config.toml
encoder_mlp_ratio = 3
encoder_fused_qkv = false
encoder_dropout = 0.1
encoder_width = 160
decoder_layers = 2
optimizer = "adamw"
batch_size = 128
epochs = 5.9
Rows from block 3 of the encoder of a small masked image model, named by matrix and row number. Rows with one number belong to one neuron. Each number is 50 + 12 x the weight over its row's rms, rounded and kept within 0 to 99. All counts start at 0.
Before each neuron's rows are labels from the 100 images, of 14976, where the neuron reaches its highest value: "colour at peak" is the nearest of a few named colours to the mean colour under the peak. Only what is clearly more common there than usual is listed. The data: microscope photos of single blood and bone marrow cells. In brackets: how many of the 100.
# fc1: MLP up (encoder.blocks.3.mlp.fc1.weight, 480x160), inputs 0-159
# fc2: MLP down (encoder.blocks.3.mlp.fc2.weight, 160x480, transposed), outputs 0-159

colour at peak: grey (49)
fc1.200:44 47 56 52 63 67 62 57 41 45 52 59 53 47 54 26 43 34 56 61 73 54 36 34 56 47 42 56 41 49 52 42 56 37 48 45 64 41 55 67 19 62 50 43 61 52 38 52 52 42 57 37 33 52 48 46 37 57 56 41 57 70 30 52 32 54 58 49 41 32 75 50 35 47 51 53 30 33 47 52 35 53 43 54 64 81 54 33 40 32 57 79 47 30 48 61 50 47 61 58 51 54 55 36 68 47 54 47 52 48 33 29 38 49 49 34 49 54 29 55 55 61 48 61 47 75 39 60 45 34 65 53 56 38 61 43 47 34 45 47 37 41 48 82 22 54 51 64 39 31 57 28 50 75 55 43 60 34 60 28
fc2.200:56 63 55 47 50 55 53 70 76 63 52 39 45 52 50 60 41 38 43 35 47 36 22 46 57 48 49 38 34 51 62 83 67 62 63 51 67 60 53 37 75 51 34 47 65 48 51 36 57 51 45 54 40 48 64 73 37 45 43 58 34 37 58 42 48 64 43 54 60 52 14 74 34 47 49 41 61 82 41 47 65 32 48 43 34 30 33 59 45 44 57 48 51 47 57 62 41 59 50 61 37 52 61 48 49 49 56 58 52 57 48 49 70 44 61 61 31 41 55 58 41 50 39 41 38 39 57 34 49 46 46 70 49 51 63 82 31 37 51 54 59 43 57 40 54 45 65 24 41 60 64 61 61 40 56 54 41 75 67 57

colour at peak: black (93)
fc1.417:47 33 62 52 30 63 29 46 50 49 27 58 56 47 26 53 69 48 71 46 40 46 58 43 43 63 57 38 43 47 74 40 41 34 66 53 53 46 69 70 48 49 64 43 34 40 23 57 53 35 50 57 59 70 34 59 36 53 55 57 65 29 48 28 54 44 36 66 64 63 53 55 49 34 66 22 48 46 57 55 35 50 54 60 36 48 58 41 51 53 38 49 62 62 46 51 69 34 71 48 62 25 46 53 54 46 28 51 51 39 57 37 47 48 50 38 53 45 70 57 73 58 46 36 50 63 43 33 32 50 69 59 37 62 46 30 55 63 56 42 61 62 37 51 65 38 60 56 30 51 39 43 49 31 52 43 60 53 33 76
fc2.417:51 45 46 59 53 55 65 24 38 60 42 53 65 40 41 31 51 65 63 59 31 39 28 47 57 43 49 42 36 46 54 45 57 20 48 51 54 55 22 49 24 42 39 62 71 41 27 56 66 32 52 53 61 43 38 43 59 58 42 51 39 52 33 37 49 57 71 62 63 50 53 54 50 63 49 48 71 48 50 54 66 50 25 40 63 61 59 39 59 49 30 33 44 58 43 68 70 35 63 55 52 65 25 65 50 64 65 55 31 50 44 72 33 50 45 55 57 45 42 54 48 43 58 43 59 23 62 41 49 34 71 50 51 50 52 61 54 57 43 20 43 53 53 49 41 62 44 65 30 68 55 51 30 44 60 41 54 36 28 57

colour at peak: pink (59)
fc1.160:33 58 53 65 57 55 69 51 49 54 48 51 64 46 52 56 49 40 53 43 49 57 33 48 64 74 50 47 53 59 78 44 68 38 58 49 77 51 31 48 41 56 59 48 40 59 57 54 65 59 57 36 31 43 39 48 69 46 48 63 53 26 58 46 70 57 69 37 47 53 68 29 64 45 51 40 59 64 30 71 43 49 47 55 51 41 69 60 44 73 54 56 33 43 44 37 44 48 64 44 47 32 67 44 54 47 58 61 64 77 45 65 70 38 67 45 26 52 30 44 58 39 71 52 53 33 39 37 27 44 53 47 29 75 49 32 39 43 28 46 43 39 54 59 31 52 47 52 54 61 64 45 57 54 71 65 49 47 36 37
fc2.160:50 51 40 46 69 50 32 50 38 48 66 44 56 19 56 62 74 70 41 75 42 54 45 45 32 26 44 53 37 48 48 60 66 61 42 46 36 56 66 56 67 38 51 36 41 45 71 39 50 64 31 58 48 51 46 46 45 48 59 30 39 60 42 53 49 23 48 66 39 46 43 32 30 63 56 56 50 68 61 42 65 25 38 49 62 59 58 56 52 42 65 69 63 63 40 56 59 62 49 56 40 56 51 63 31 47 53 54 21 61 56 15 43 69 50 51 62 41 27 52 47 38 61 67 49 58 53 33 50 51 32 60 49 59 38 49 47 51 49 52 43 51 60 24 66 52 43 38 39 50 45 45 56 49 35 45 62 21 59 46

colour at peak: purple (50)
fc1.234:52 37 50 62 49 47 43 53 39 52 46 52 59 54 48 39 71 52 71 69 44 22 52 57 32 64 62 49 63 56 51 60 20 57 54 69 63 45 23 64 47 48 65 32 58 52 51 36 39 48 41 67 40 48 49 88 53 48 74 51 25 44 50 51 56 71 47 50 46 39 55 57 57 48 50 68 21 38 45 59 53 49 39 42 51 23 51 39 21 43 49 59 48 44 66 57 48 57 56 55 25 66 43 49 46 69 47 22 49 47 54 52 43 44 50 38 31 57 52 63 60 58 37 38 50 36 58 46 55 44 61 56 48 43 54 48 52 62 46 44 63 40 46 63 59 68 59 60 79 41 61 55 44 52 47 84 54 52 33 56
fc2.234:54 57 46 54 57 53 58 59 32 42 47 51 59 56 61 71 80 41 62 60 68 58 40 77 40 40 45 61 54 54 51 44 64 75 52 36 45 49 43 43 62 41 56 52 36 41 55 50 57 66 43 66 49 48 54 42 35 82 39 42 45 53 52 65 40 47 66 55 42 38 60 67 51 46 58 62 56 35 47 70 41 55 42 51 38 40 52 63 33 37 83 31 40 51 64 51 25 52 35 54 62 49 46 45 46 62 44 42 47 47 40 85 49 63 34 39 35 52 33 41 27 76 52 65 74 56 52 42 57 66 56 47 53 69 65 64 51 40 50 64 47 43 53 76 75 59 32 38 52 60 59 56 52 60 43 43 55 42 68 52

colour at peak: pink (51)
fc1.394:56 17 53 49 55 62 53 52 55 61 44 48 52 58 46 38 44 42 73 31 37 45 41 53 44 57 50 59 74 71 47 51 42 32 69 80 62 58 45 65 55 28 62 33 34 45 40 45 35 52 49 59 56 47 48 62 35 64 51 53 59 61 56 30 56 46 42 53 35 64 45 46 45 25 49 36 41 49 62 44 61 70 69 45 55 44 63 35 47 55 38 44 55 70 52 53 53 59 43 60 62 48 51 79 40 46 42 38 69 29 44 50 49 53 64 48 16 34 52 70 66 41 52 52 42 46 40 51 45 38 58 58 51 42 30 40 33 42 52 47 61 45 49 67 60 53 56 61 65 23 49 18 37 68 53 60 71 61 38 47
fc2.394:63 26 45 58 49 53 52 64 29 44 45 48 42 34 73 63 38 36 30 42 55 59 46 42 54 74 51 61 20 40 51 45 49 48 51 20 54 36 43 39 64 40 43 58 54 48 45 46 64 67 51 53 54 44 48 35 52 35 41 39 51 62 49 59 75 57 47 41 71 55 42 37 73 71 50 59 56 65 54 52 49 51 48 68 46 64 51 34 61 33 46 62 43 45 35 58 30 60 40 36 54 51 38 66 46 30 52 53 60 72 61 50 40 44 54 65 99 63 28 48 53 58 52 52 39 58 53 56 62 46 54 58 53 43 57 56 68 46 56 55 48 49 55 55 36 59 54 16 32 42 44 45 51 38 42 23 48 37 44 52

colour at peak: grey (46)
fc1.89:36 50 58 25 47 55 64 42 58 56 72 46 44 50 68 59 39 56 61 44 53 60 62 34 67 57 51 52 36 53 59 36 53 53 44 50 66 60 39 58 13 63 49 25 42 53 50 37 43 41 67 49 35 54 33 34 59 28 51 39 38 33 57 34 54 69 35 39 39 67 49 66 76 51 38 55 50 57 63 43 64 39 66 56 40 45 68 39 63 64 53 26 61 46 42 52 60 49 70 35 61 35 63 50 64 61 65 70 29 78 43 77 46 65 37 54 38 45 38 54 41 52 59 50 41 40 67 40 69 55 57 53 45 47 40 41 57 48 42 64 36 53 58 56 45 72 54 42 50 58 59 35 67 44 53 70 53 44 41 57
fc2.89:18 36 59 29 48 44 25 40 48 53 56 52 57 26 54 30 42 58 52 40 46 62 31 56 35 52 77 47 86 66 56 38 46 42 26 47 29 45 59 34 63 57 66 24 49 55 41 57 59 66 29 47 34 50 46 57 49 51 67 49 58 53 52 62 62 48 47 40 56 47 57 46 49 35 46 60 40 71 40 35 32 56 32 61 63 65 48 54 35 56 50 48 33 46 46 54 47 48 45 45 33 34 48 55 36 58 54 54 63 33 68 47 64 46 53 46 67 60 48 61 58 34 54 46 63 66 70 60 66 44 37 40 45 56 67 47 37 67 48 42 52 34 55 27 51 52 41 56 37 36 45 59 57 66 68 47 36 34 51 72

colour at peak: white (54)
fc1.63:62 77 48 57 19 46 59 47 42 59 77 36 56 49 58 47 56 36 48 58 43 43 44 60 60 58 64 59 30 82 35 37 55 31 55 57 62 50 63 47 41 57 49 57 41 47 48 46 85 62 47 44 43 54 24 71 35 52 52 38 65 46 39 41 35 68 50 43 47 51 69 44 37 26 23 58 66 46 52 37 67 37 61 55 61 43 71 42 51 60 68 39 35 61 54 50 32 70 54 60 42 48 49 58 52 62 47 56 23 55 43 56 69 56 58 45 50 60 52 45 40 56 50 58 51 43 30 45 66 37 41 64 44 20 61 37 43 58 34 45 42 46 54 56 47 23 45 50 51 53 43 65 41 42 43 46 48 64 63 43
fc2.63:53 43 55 62 47 46 25 55 39 57 34 57 45 46 19 18 67 41 58 56 62 45 45 45 40 50 46 48 73 40 33 67 33 59 50 49 53 50 40 51 73 43 43 49 46 61 37 47 22 40 53 47 54 46 57 20 56 58 47 47 40 61 64 43 47 63 60 48 40 47 56 45 37 56 58 41 41 70 47 69 31 78 60 54 40 59 41 42 53 36 60 62 44 62 26 64 65 54 67 58 64 46 60 46 82 57 45 51 57 40 56 28 45 41 57 50 45 66 41 63 33 52 61 24 27 45 80 53 40 49 47 45 52 54 31 59 43 38 68 50 50 48 45 64 36 58 55 52 36 50 63 37 71 50 44 43 53 57 34 47

colour at peak: pink (56)
fc1.291:38 57 44 61 46 38 36 38 75 37 34 60 61 52 61 46 59 39 56 45 44 41 30 21 71 55 57 37 42 35 63 59 43 40 68 37 69 55 52 64 45 40 50 56 48 33 64 71 61 67 61 52 49 52 61 57 56 60 67 49 47 54 25 45 37 56 53 52 58 47 65 30 30 40 27 50 52 55 47 66 48 54 33 64 41 60 39 65 68 60 45 54 42 55 55 48 34 65 67 62 63 50 50 49 38 26 65 22 68 54 33 46 71 51 62 45 54 42 50 40 47 37 47 57 64 29 29 54 55 46 58 53 42 36 61 43 49 57 13 54 40 48 53 67 57 49 65 57 52 60 53 42 35 76 48 65 40 41 69 53
fc2.291:58 47 48 65 62 52 52 63 54 71 59 46 61 20 28 45 58 47 51 72 51 53 55 47 35 57 47 47 47 50 40 56 71 63 67 53 54 69 61 57 63 37 47 43 56 57 57 34 25 58 49 62 45 46 53 31 49 74 40 40 32 61 57 59 49 63 57 80 36 50 54 58 53 50 60 49 59 77 46 42 37 43 71 66 52 57 50 60 43 41 79 90 74 55 47 54 51 60 51 48 45 29 57 55 63 44 53 74 50 42 62 28 61 53 50 49 54 48 38 72 41 40 67 40 46 36 64 49 39 44 49 36 52 48 41 46 43 33 57 56 39 51 33 30 40 46 46 63 58 56 57 41 53 50 34 42 55 17 47 35

colour at peak: grey (48)
fc1.64:29 24 48 30 38 53 44 54 76 51 50 44 60 54 50 62 65 60 47 28 58 41 51 48 79 44 67 42 42 46 62 52 54 47 53 49 60 63 27 44 58 71 53 44 68 58 54 48 53 51 55 52 56 50 50 62 46 52 52 32 54 47 58 48 53 72 28 42 50 61 43 54 54 52 56 63 68 75 62 36 56 55 41 82 50 70 66 68 61 55 48 43 33 43 30 64 41 54 66 67 69 68 54 42 32 41 45 37 47 73 48 61 47 40 45 41 47 54 40 53 56 36 59 62 38 52 56 60 41 69 53 46 44 51 52 35 07 55 31 55 48 42 56 52 49 78 50 60 70 61 50 38 53 41 63 37 66 58 37 46
fc2.64:60 47 50 46 49 48 57 46 62 52 44 43 77 50 68 45 43 69 37 54 35 64 27 48 46 45 68 57 59 65 41 48 57 44 48 36 52 44 68 48 23 51 59 40 29 43 30 49 36 61 32 27 54 48 45 42 34 24 46 54 42 54 65 38 57 39 63 43 46 36 55 37 56 42 49 64 33 43 46 50 30 52 55 60 47 40 61 47 44 42 59 18 53 49 78 41 38 36 40 32 38 02 42 45 47 55 59 47 49 50 60 28 42 65 33 67 68 66 31 40 41 52 52 49 61 61 47 57 64 45 55 63 47 29 42 58 35 46 45 40 46 40 58 43 48 58 51 63 45 44 71 43 57 48 69 46 49 36 71 53

colour at peak: purple (59)
fc1.416:60 69 32 54 49 41 52 43 67 59 56 55 50 66 57 58 62 39 46 43 32 38 57 55 59 69 58 21 27 53 65 45 47 31 83 50 74 59 60 61 50 37 57 60 52 61 70 62 65 66 50 48 36 51 51 60 42 35 37 68 43 55 44 46 41 55 67 47 57 60 75 42 39 46 32 52 50 62 67 63 60 46 54 57 62 37 52 64 48 59 57 36 48 55 62 37 69 71 39 61 42 41 44 54 29 36 55 47 44 64 48 51 62 49 54 54 51 45 41 40 35 47 59 69 40 34 25 29 47 21 37 58 30 61 60 38 56 52 30 73 61 64 45 50 42 35 65 34 44 36 50 50 48 56 30 40 57 53 48 36
fc2.416:68 36 46 54 43 57 50 44 44 48 49 58 62 37 31 26 46 50 76 61 43 48 28 36 25 46 44 45 67 56 53 48 61 48 43 50 57 55 47 44 66 60 39 39 39 46 39 50 44 44 62 44 55 47 57 36 53 62 38 52 43 59 63 46 50 71 60 65 30 43 51 54 32 78 57 50 41 39 50 44 41 40 36 63 51 34 31 32 56 60 59 64 40 56 36 61 52 57 43 63 50 43 48 53 88 56 56 73 56 50 43 31 66 43 88 50 47 47 75 71 40 38 54 09 36 47 50 31 43 50 55 37 41 52 52 39 63 38 63 51 52 60 42 49 49 40 38 70 39 55 64 49 37 38 59 58 54 46 48 35