From a checkpoint of a small masked image model.
Training: adamw at rate 0.0028, 8900 steps, batches of 128.
Data: trained on microscope photos of single blood and bone marrow cells, 194171 training examples.
Rows from block 5 of the encoder of a small masked image model, named by matrix and row number. Rows with one number belong to one neuron. Each number is 500 + 50 x the weight over its row's rms, rounded and kept within 0 to 999. All counts start at 0. Numbers have three digits each.
After each neuron's rows are labels from the 100 images, of 14976, where the neuron reaches its highest value: "strongest on" is what is common among them. Only what is clearly more common there than usual is listed. The data: microscope photos of single blood and bone marrow cells. In brackets: how many of the 100.
# fc1: MLP up (encoder.blocks.5.mlp.fc1.weight, 480x160), inputs 0-159
# fc2: MLP down (encoder.blocks.5.mlp.fc2.weight, 160x480, transposed), outputs 0-159

fc1.367:629421478427427439458480454529452573423547520526473492459470477523550582462520441457431549542450488475594532445570525484625446486447496445468522502543543474527488532464486549466486496500581479490563505430619568380522515554477544479530572450532459465549472524522526523406568488526518486391476529528467600520536446543505537473473491576509514524437583490519455597550519454549457541524428501481485445409451534548483513399413625524491486540547502525534518431532560457453536427525542525
fc2.367:461574544535494465581528406446463522508413459313481528530436431470442496523528579492550433518505555413518542521497420473438494574514526515577565516517511544437491505507502496463513523495447562431501452503464518582534554489493484487487508529583550550587444597518532414470490465378523538485428500500401431520454477551454562523527496470534484430479393454551537509468663483471544453471479471409601507496524493436485572562507555458529600490448536473488459519520469552491451499495527501
strongest on: smear: peripheral blood (67)

fc1.76:497506543456523461536497417535538602548555412451516579485534459559433483404501588480485430475448521436452465533505419557520456600510540506398511465586566570492464636526538490543575522507451551588479533505532465639493613493578470564471545526441552473556423450434496519515536452510565478547428477466415515622500462450445441474523523512497549499539450550461454480535447474518489508528542442550497446402483519520439596503514460530572510462487542448488575520499434510514530500444522534
fc2.76:578545481483496469572501547461507448461484451576670484407553521430592529570433478489488543489526595470488552561481547532556510493482548449500440540511473504480502462458438393514469532526499495501503505304540527435511554494507530553536467513558544608516554517506506475458527489479511560415502489447564580470513515515414532608560516515434507510475520405528406437536684512537540499515581521483519470529461562469495498503517470529496465506501553472573452452408498493462453493463449498
strongest on: smear: peripheral blood (98)

fc1.153:471481537565494467532506480501495518382514464522516515540517395573464521500505497378472537546496461513501486471511529584440527433474502501416563522519441459603594419483456473509513503462462568502407423583531533554463514496568475506485533497564558557526472577527531553475512485572585459491500415652531493465546472532488506584437467553576523520456424497483586481522437540514544557456454546502462492437553456371475477485453530507507461368489434577452495544456474520561547518569568614
fc2.153:450427458499491487586589446564519454606452451488564454542617426450479538482454461465490437470499439561465457497514417450491518525544498447503554488484482554488512443522506561491464419584568600482542530506537547463520564496483492487518451553444558430415532503551428514559456430384498516517515456563458442563441537455510538449469511459475594436415501510509489412519556480434480497509475468425582549494475511571489461435504450421562552605557550484552505449539462426511485514348446485
strongest on: cell type: segmented neutrophil (43)

fc1.262:569450464475496544530554504473494444462441471516519521564434485504474513472499520469517516447546466542487499492469564437493574396487568412389551466582557507527474543454489548562498490523563496503523448537497538480507464529552523534390506379510438448449518502475526576502499546526550451561422459433413505553506398524584364440458463538494504546582526540530473482523510497481560500472606511513460455531407468512470447541540545498445542584493460523546634564439429576536494391426414418
fc2.262:493596501509476494620501485526446501569596383463534424326497428425604514494500437503545479407545549523488473564482587438405466521522496488507496513489501494477514507543582480505484527442472473465493545408560521519574512427499412542417470546577526574517494508508491444479470454486468578441482505441484509500458494531466475519557455504565463466469446471529515415547556434568540475492501469494561508541507620543486555484556511497523521509517532486505338432594598447501503491579494547
strongest on: cell type: segmented neutrophil (40); smear: peripheral blood (35)

fc1.420:530484475521460545454502477545412505567547462552534480581456549559486436490527473472555539511541541508570517479527480460489471496526492568310484496507452467480592424480418490490546549471474453466519464623531616497604477567549440448444568557524575521539446414581507519513443566468604451486576515551535588468457596508459461486606513553496515485487581536444516500556477538555420552455430461425501560438510539483534493524439518477401542527479508458497508464439421513530460560469524504
fc2.420:484511550476514594447456509533474509428477578500548494593552490504490576498487492512546439481579431522523491421518442441495478471630525537386445510561496476558480475458550485414529481567514578472553519558513496611537472499504560484436512447617516417446487536551462500439538462477460573489476468471590556624396510512397484479502516518565448527513506531519491504484449508469558524518439367496524559509573623576523487492526497479602579518520502467447622548501420473492512484501548533
strongest on: cell type: erythroblast (59)

fc1.142:444547461501527453499525463510417552553470504539460476454488407521530540374610487568584479488485538502486494470560415500500586608510473443425451420395520443485528508476578535506558474479481569537413450538501435569464538556522467523547511517465399498465518468425531455531550481562548497407537426427440422516501585449442512441505493416482468504488459546462577475556470520433526412476563482532518506587483432511546536593553442439444405471474569456490513500597494567514473525476566479
fc2.142:482488552515433480497513537455475446420521450576543481489486570480563451648454503475475520503498449432511572490527552562554534496444595524640505501476443520482522469502474443483499571512465451471440534435493518447490522418477555562475454494576554417534458526515518552482496489396408474594493512505538663522518528464385498538529553506512473503538612377522490470546646459529504617491483515518433501559482562502454535485499529519436559447528518503535521475404523539480492489509416477
strongest on: smear: peripheral blood (67)

fc1.82:382394515464492536589561453555541508592453431511482439622499341485485452493541502502569510519464485485472434599555543532538483496453471492469457523452468466583498466521457576462498492508498553509570507547515523581430430510514426503489455459476593507457502514589475482440443512590600456477500505490563520522536566505524436516491534581618530447457470546487518514526585516454476494457487516426514548494550416474425509409503562458611535466531567480462459487443380506448443505486512470
fc2.82:540491514556504495383480513392407515452519637515468519461553619535535538407509484512400487531520462438509504458502500479390489487577485515490545488531521546396485521459475430490511423523496426560438468467511474456559535419519517509566524542471442416588542479419529495539566436458450469495426530480503454498493464536498537459521543477407497517481445455534518533465527476544522394557543476571527449523541565564451451586567482486434462513553386461559612521550559428514430472562472549
strongest on: cell type: segmented neutrophil (51); smear: peripheral blood (35)

fc1.400:512558552483445454587472551439483556580481477468527525471488523440421478494573476417453460502476584459638525485549514456552506511528544591541472511440486479453477534511488475503525538524508462615508581531552530427465634445524482519503507460495600501551514493549596489519419530478454565411488579545545535525518462412459478522550464431449549440424471529499496437513519421536461540571548568475541476497606564428519440419500636502446546523466532445505460449438496531571551591531525538
fc2.400:570559507518498459482447462513507519555422412528465593396516499512494481459545534531505523435562534491500445451622442495533555447528466389584605550557638465485514439482520466478507439451472534471581468471499445570563450598536580424508549448483468478519458418496424432505561535498546477609453456587513448508494515504517493492511455510573472472567485510503534567399622549499464428498453507525464519560471511407572523554448474477566475475497601474510578531570460527492527509539520489
strongest on: cell type: plasma cell (34)

fc1.220:593497572460565390438457471415527426475487510443425498461508530524516592397550448486500480509432520586494519474557378624614510525537557543426409484435518515594516551524514504475449494439468592516513572440559477577527560514553413477576507555488464532493416441539500469474491531516467511425572494416522472549485593554469487522472468509501465408498551536606577534543531447486459494575456420513527476522573509571513516587503518480424462493488481518479428497525460502549501492548516471
fc2.220:516421513486448499524520529503475524498588571497466509538521561484452455568470572512500559477524421337543513545529432490507579500535503443546472575499478491452504469477500500527563543537535429471415451631503535464590440536542502423520510447503466415491509548475537495431537377513479517614494483530549479452472476472509560540471580387414515532528526432515486559468518488562439515516535596347460542492462504502510519456471572480575559543461467434445507533479442477396544421566457435
strongest on: smear: peripheral blood (55)

fc1.275:559434451522480433556529557456510470465512462471585513543466535544464506532459530542477545502524527447480497586464499558445535579373492512507479549391433544440452497440516502505474429343483458429473501517557507550489512428429526570589489486382435440555558548531493513435491591515574531520529414528584480525498412423688494553478543472614517484479517462604553558540515508507552498529484523500522470527528425545493525475548530545509483510497519478424537538451450504539487507560515566
fc2.275:519496541540471515402471499606525518576523596490519495479562622471414573456580440488477457489467411556506469519507493437599472446579530475405456454508569540537501501548517437587482412583502573590539578659475492527436430535512521488509492496515477419419503569466483534480455444559517478503538520531555527446463515468528488411513550572499483524511547517475518467493357448469479525531386511551583508493451502502475464593482447485551459494518495397469570475509492530484519519430464470
strongest on: cell type: artefact (30)

fc1.188:578431480464471543475566499527401494585493458484565511521444451487595536575468497452422532509610501480549560497525548498420480477480456510346498480511480526514622495474478568453559552534457395541535492617512518457499523481569462487427539470524578591508532569580470535586448528456447540457509499535510485491550608529442494546520479505564518528531531524474581480604451535429449493539410479441524556427441491511482474470444482507508579528524612550504489472418414545449497538440468516
fc2.188:514487554528461518390472517550502510498519551540617456571496512508443577463476520484513500453506460499481457445512482398517494462574440583419484480520533526605450404430496452486539538590544501550506534409532453581502503520476557474378515410589556340504518535471453478442501464465434509388510491578481579496367580492459480493519471507513452546531456568524528482477520436507496508515519381542501554501535525524524534617540478430571590479471523472480578486525441521470518484449522535
strongest on: cell type: erythroblast (34)

fc1.415:424557509608512519511502495527478530536596453528590495508457446498559505494574541421529478475440517476512503541461507568427534570521561536509487539458542494494518544497544444490542477584491456519521480449487551509471497521462544529526492615396590531531509520567440585512472531452450506521487461513484571524583576488533566490560597550498540559539502515456501440457487534469565578604530518521502371549591432498364542464511574504546443551480528460489508413536520622629533591450529562
fc2.415:532487555495488443501473562517467479559380517520512497510534540548580394495507512534512481454615442591371473462529548520574518563409430486469449567525412529492520431486481441478439493562447627521531532489507427429458524559548536584530470414591489392489481527561540519490570465404542495500492476525488460408522543450437485522509483538398460508469487538555428604612486477541515543525560494501553564550456521461510516511502476526453439534497554534554496619537546481553488466441525473
strongest on: cell type: segmented neutrophil (45)

fc1.442:544444462444448501514433506493482504516483342430504449502525501434461463581508511528393485508471547438536594461454460529537512497381518443470549535444477444407512509485436546467560570461456447430384507539502529445481551451506423580515488520474514545476486597514483500624542474449476465505539492501494527420530551474509585574545585558424501560549484563515596439541452437457495450516460454512570472498502415560520452486409537534421495478449432506542569491424480481451531513486384473
fc2.442:554433584528440469449500556526480465430488495463490442455551622597604499518529506490526427478487535522496513561466479464558541581518459422521484474546514578440499494551433442474449471526521515512407548480560501436513458404497496544515495477422430463472502495445560556530534469439493464498474472513482544463527422458464538577502527469485520548468510477560629467366576420518632541530499478493506407493542467497487401613551461489550395539437537410482553474513527507411541425542558487
strongest on: cell type: lymphocyte (47)

fc1.230:481567516480481528534507475517499470436450449440513459441444546562442483533600417494544418475516503509605546520544572485429463493477534542482546357454485500489506416480451491497497511491489454508590565410524466480622506463541480413546492487502580543438472491524523465527480543525499451532554483514454496539592453512540496575430526449553612533510406512596448531540603431516546580513461510479489541556427565449466403522416485466577597462501480442453413511482540587533576475530430494
fc2.230:409445552512496439564520500509502516461500447476485458543386515458450589486351590481408479472523502490481502439526411474476536489523503533474558613541554554422518474465544574546492466494446474524493468435582506513513623435472455454469440493530430472526459525478455469493494573546498540429513453474514412567478505387553484521474530494457445472555557385526491486534524520509547407432530505462503517529526586526499591471611520454457494554531468395546553478541468444426505523555619555
strongest on: smear: peripheral blood (71)

fc1.138:508476553502523484545500522536490511490508474473659503558572417469484511489620554463533495559531439453514492489487508559515553617319541496504464439451522476510529514591526492525561518516504491451546542507507451470466486467524504525492510491457443494487519502509447474481478550533464464520567410582486498613466398437655532396474442498527478500518582411572646601536513457541596534533453519536527527475543427548485535511534560501422522473522506497454426525498484512470460518567474573
fc2.138:558548610516457539468503515433488454583477536508507484450484558526525559542345503501538435535524581601484419551523558584437540514610420438455527502559504553488496482501530585477473419459480445507435484590558480507493452490491430456492510505462447472521485500497563497496571452418489494469475467475504484458517446633405535572438433466476541454422517540536507473436454620510531507473491478463440529484507549483505478511444468567589446554462615522461654526555523491547468457492494535
strongest on: cell type: plasma cell (34); cell type: promyelocyte (27)

fc1.56:488523482610511414524528506439445525536504516546588485597435491503507480545547558541475488521515536550547449529560545502482531519432568536480494529381452557453410458456538459510530442482537541394554462511534554558607483473410482550501489448442433461542456409508505498483412501568596506527581413569534475566599392385608488501560402556497513463542577450618506547513525479500490458549462492489526527524508449540502528527573501496531481533490501543498476529468496471491458594564572564
fc2.56:468580552499468527440430463628503483519480458383606489506479522516467557484476480530479477498421381421546500510481476442523482440516429561452474432461521535508480469535523460551508504495479490514599530433544517618513412553542542443433498473532490447457518572432496547498484521568457474429564486540482611477340561510410464474491464524469509513499492465499498392511440503479470592566468414493506566491522479443433566566462518503501512519466521508502628436544492546508581535378505503
strongest on: cell type: artefact (28)

fc1.260:431518453518526516439559454459406515514612518486501468590446493507471506419442409569524507493542532488453421608513540547483542448475399449552492427432463478402480516502533480551584478493560577459504534527527456454546457526527445469535485508498467483527487566463439509581490494523422507445563436634522442498513501487466596463520570497483532439448337549450488587487450476471549494415555548441521557459406492456466462434468473504447448494551492486465443429485425574495547563574479511
fc2.260:476545570488496468447448533458511549458427601495404508536472581557533509580523455463376451490537513509511448425602489478521505531485588561385452603459505629528499513500507474467552484444509468501529405439474500491531604408466528559404483463608493436529463546518575551476500516495481396545464566532517507508448535500572491543514440509489529446566622484517486472527543459448437423495511500552516503530529508569455481531577494494374512481492528552543628516535568527529489504481537523
strongest on: smear: peripheral blood (97); cell type: segmented neutrophil (51)

fc1.163:566500543537539482552468488508479530552499456530482600424555438529478455581460564568452408509458499435520385490543540451525430548573430381443547466544484500443521531463388546512463462413394451456497489524470427518419492592442498522439531488604433550450487539520426457465446536536516446524511548429468463522481517485522571472520444526522531523498484448450501456571479460523599475439495444533452507437490543463473554612563512520607435567492517548471544567591436513548555559530481482
fc2.163:546528530476475520499499529469451466428539513433510477496474493452545479415519497482576489441476391505522658515479492551522526505483565536534549469451518403510499487642602457470481439507495540539442538381521522484514579434523485551541443538471604478581456538493617481535469554378418445557507494520533613439504522506522506596602490474472525493504426441523516471533644506397466521526491526441547474536479485485519465471529497500518449442494519519541369492424523529511525493422501475
strongest on: smear: peripheral blood (100)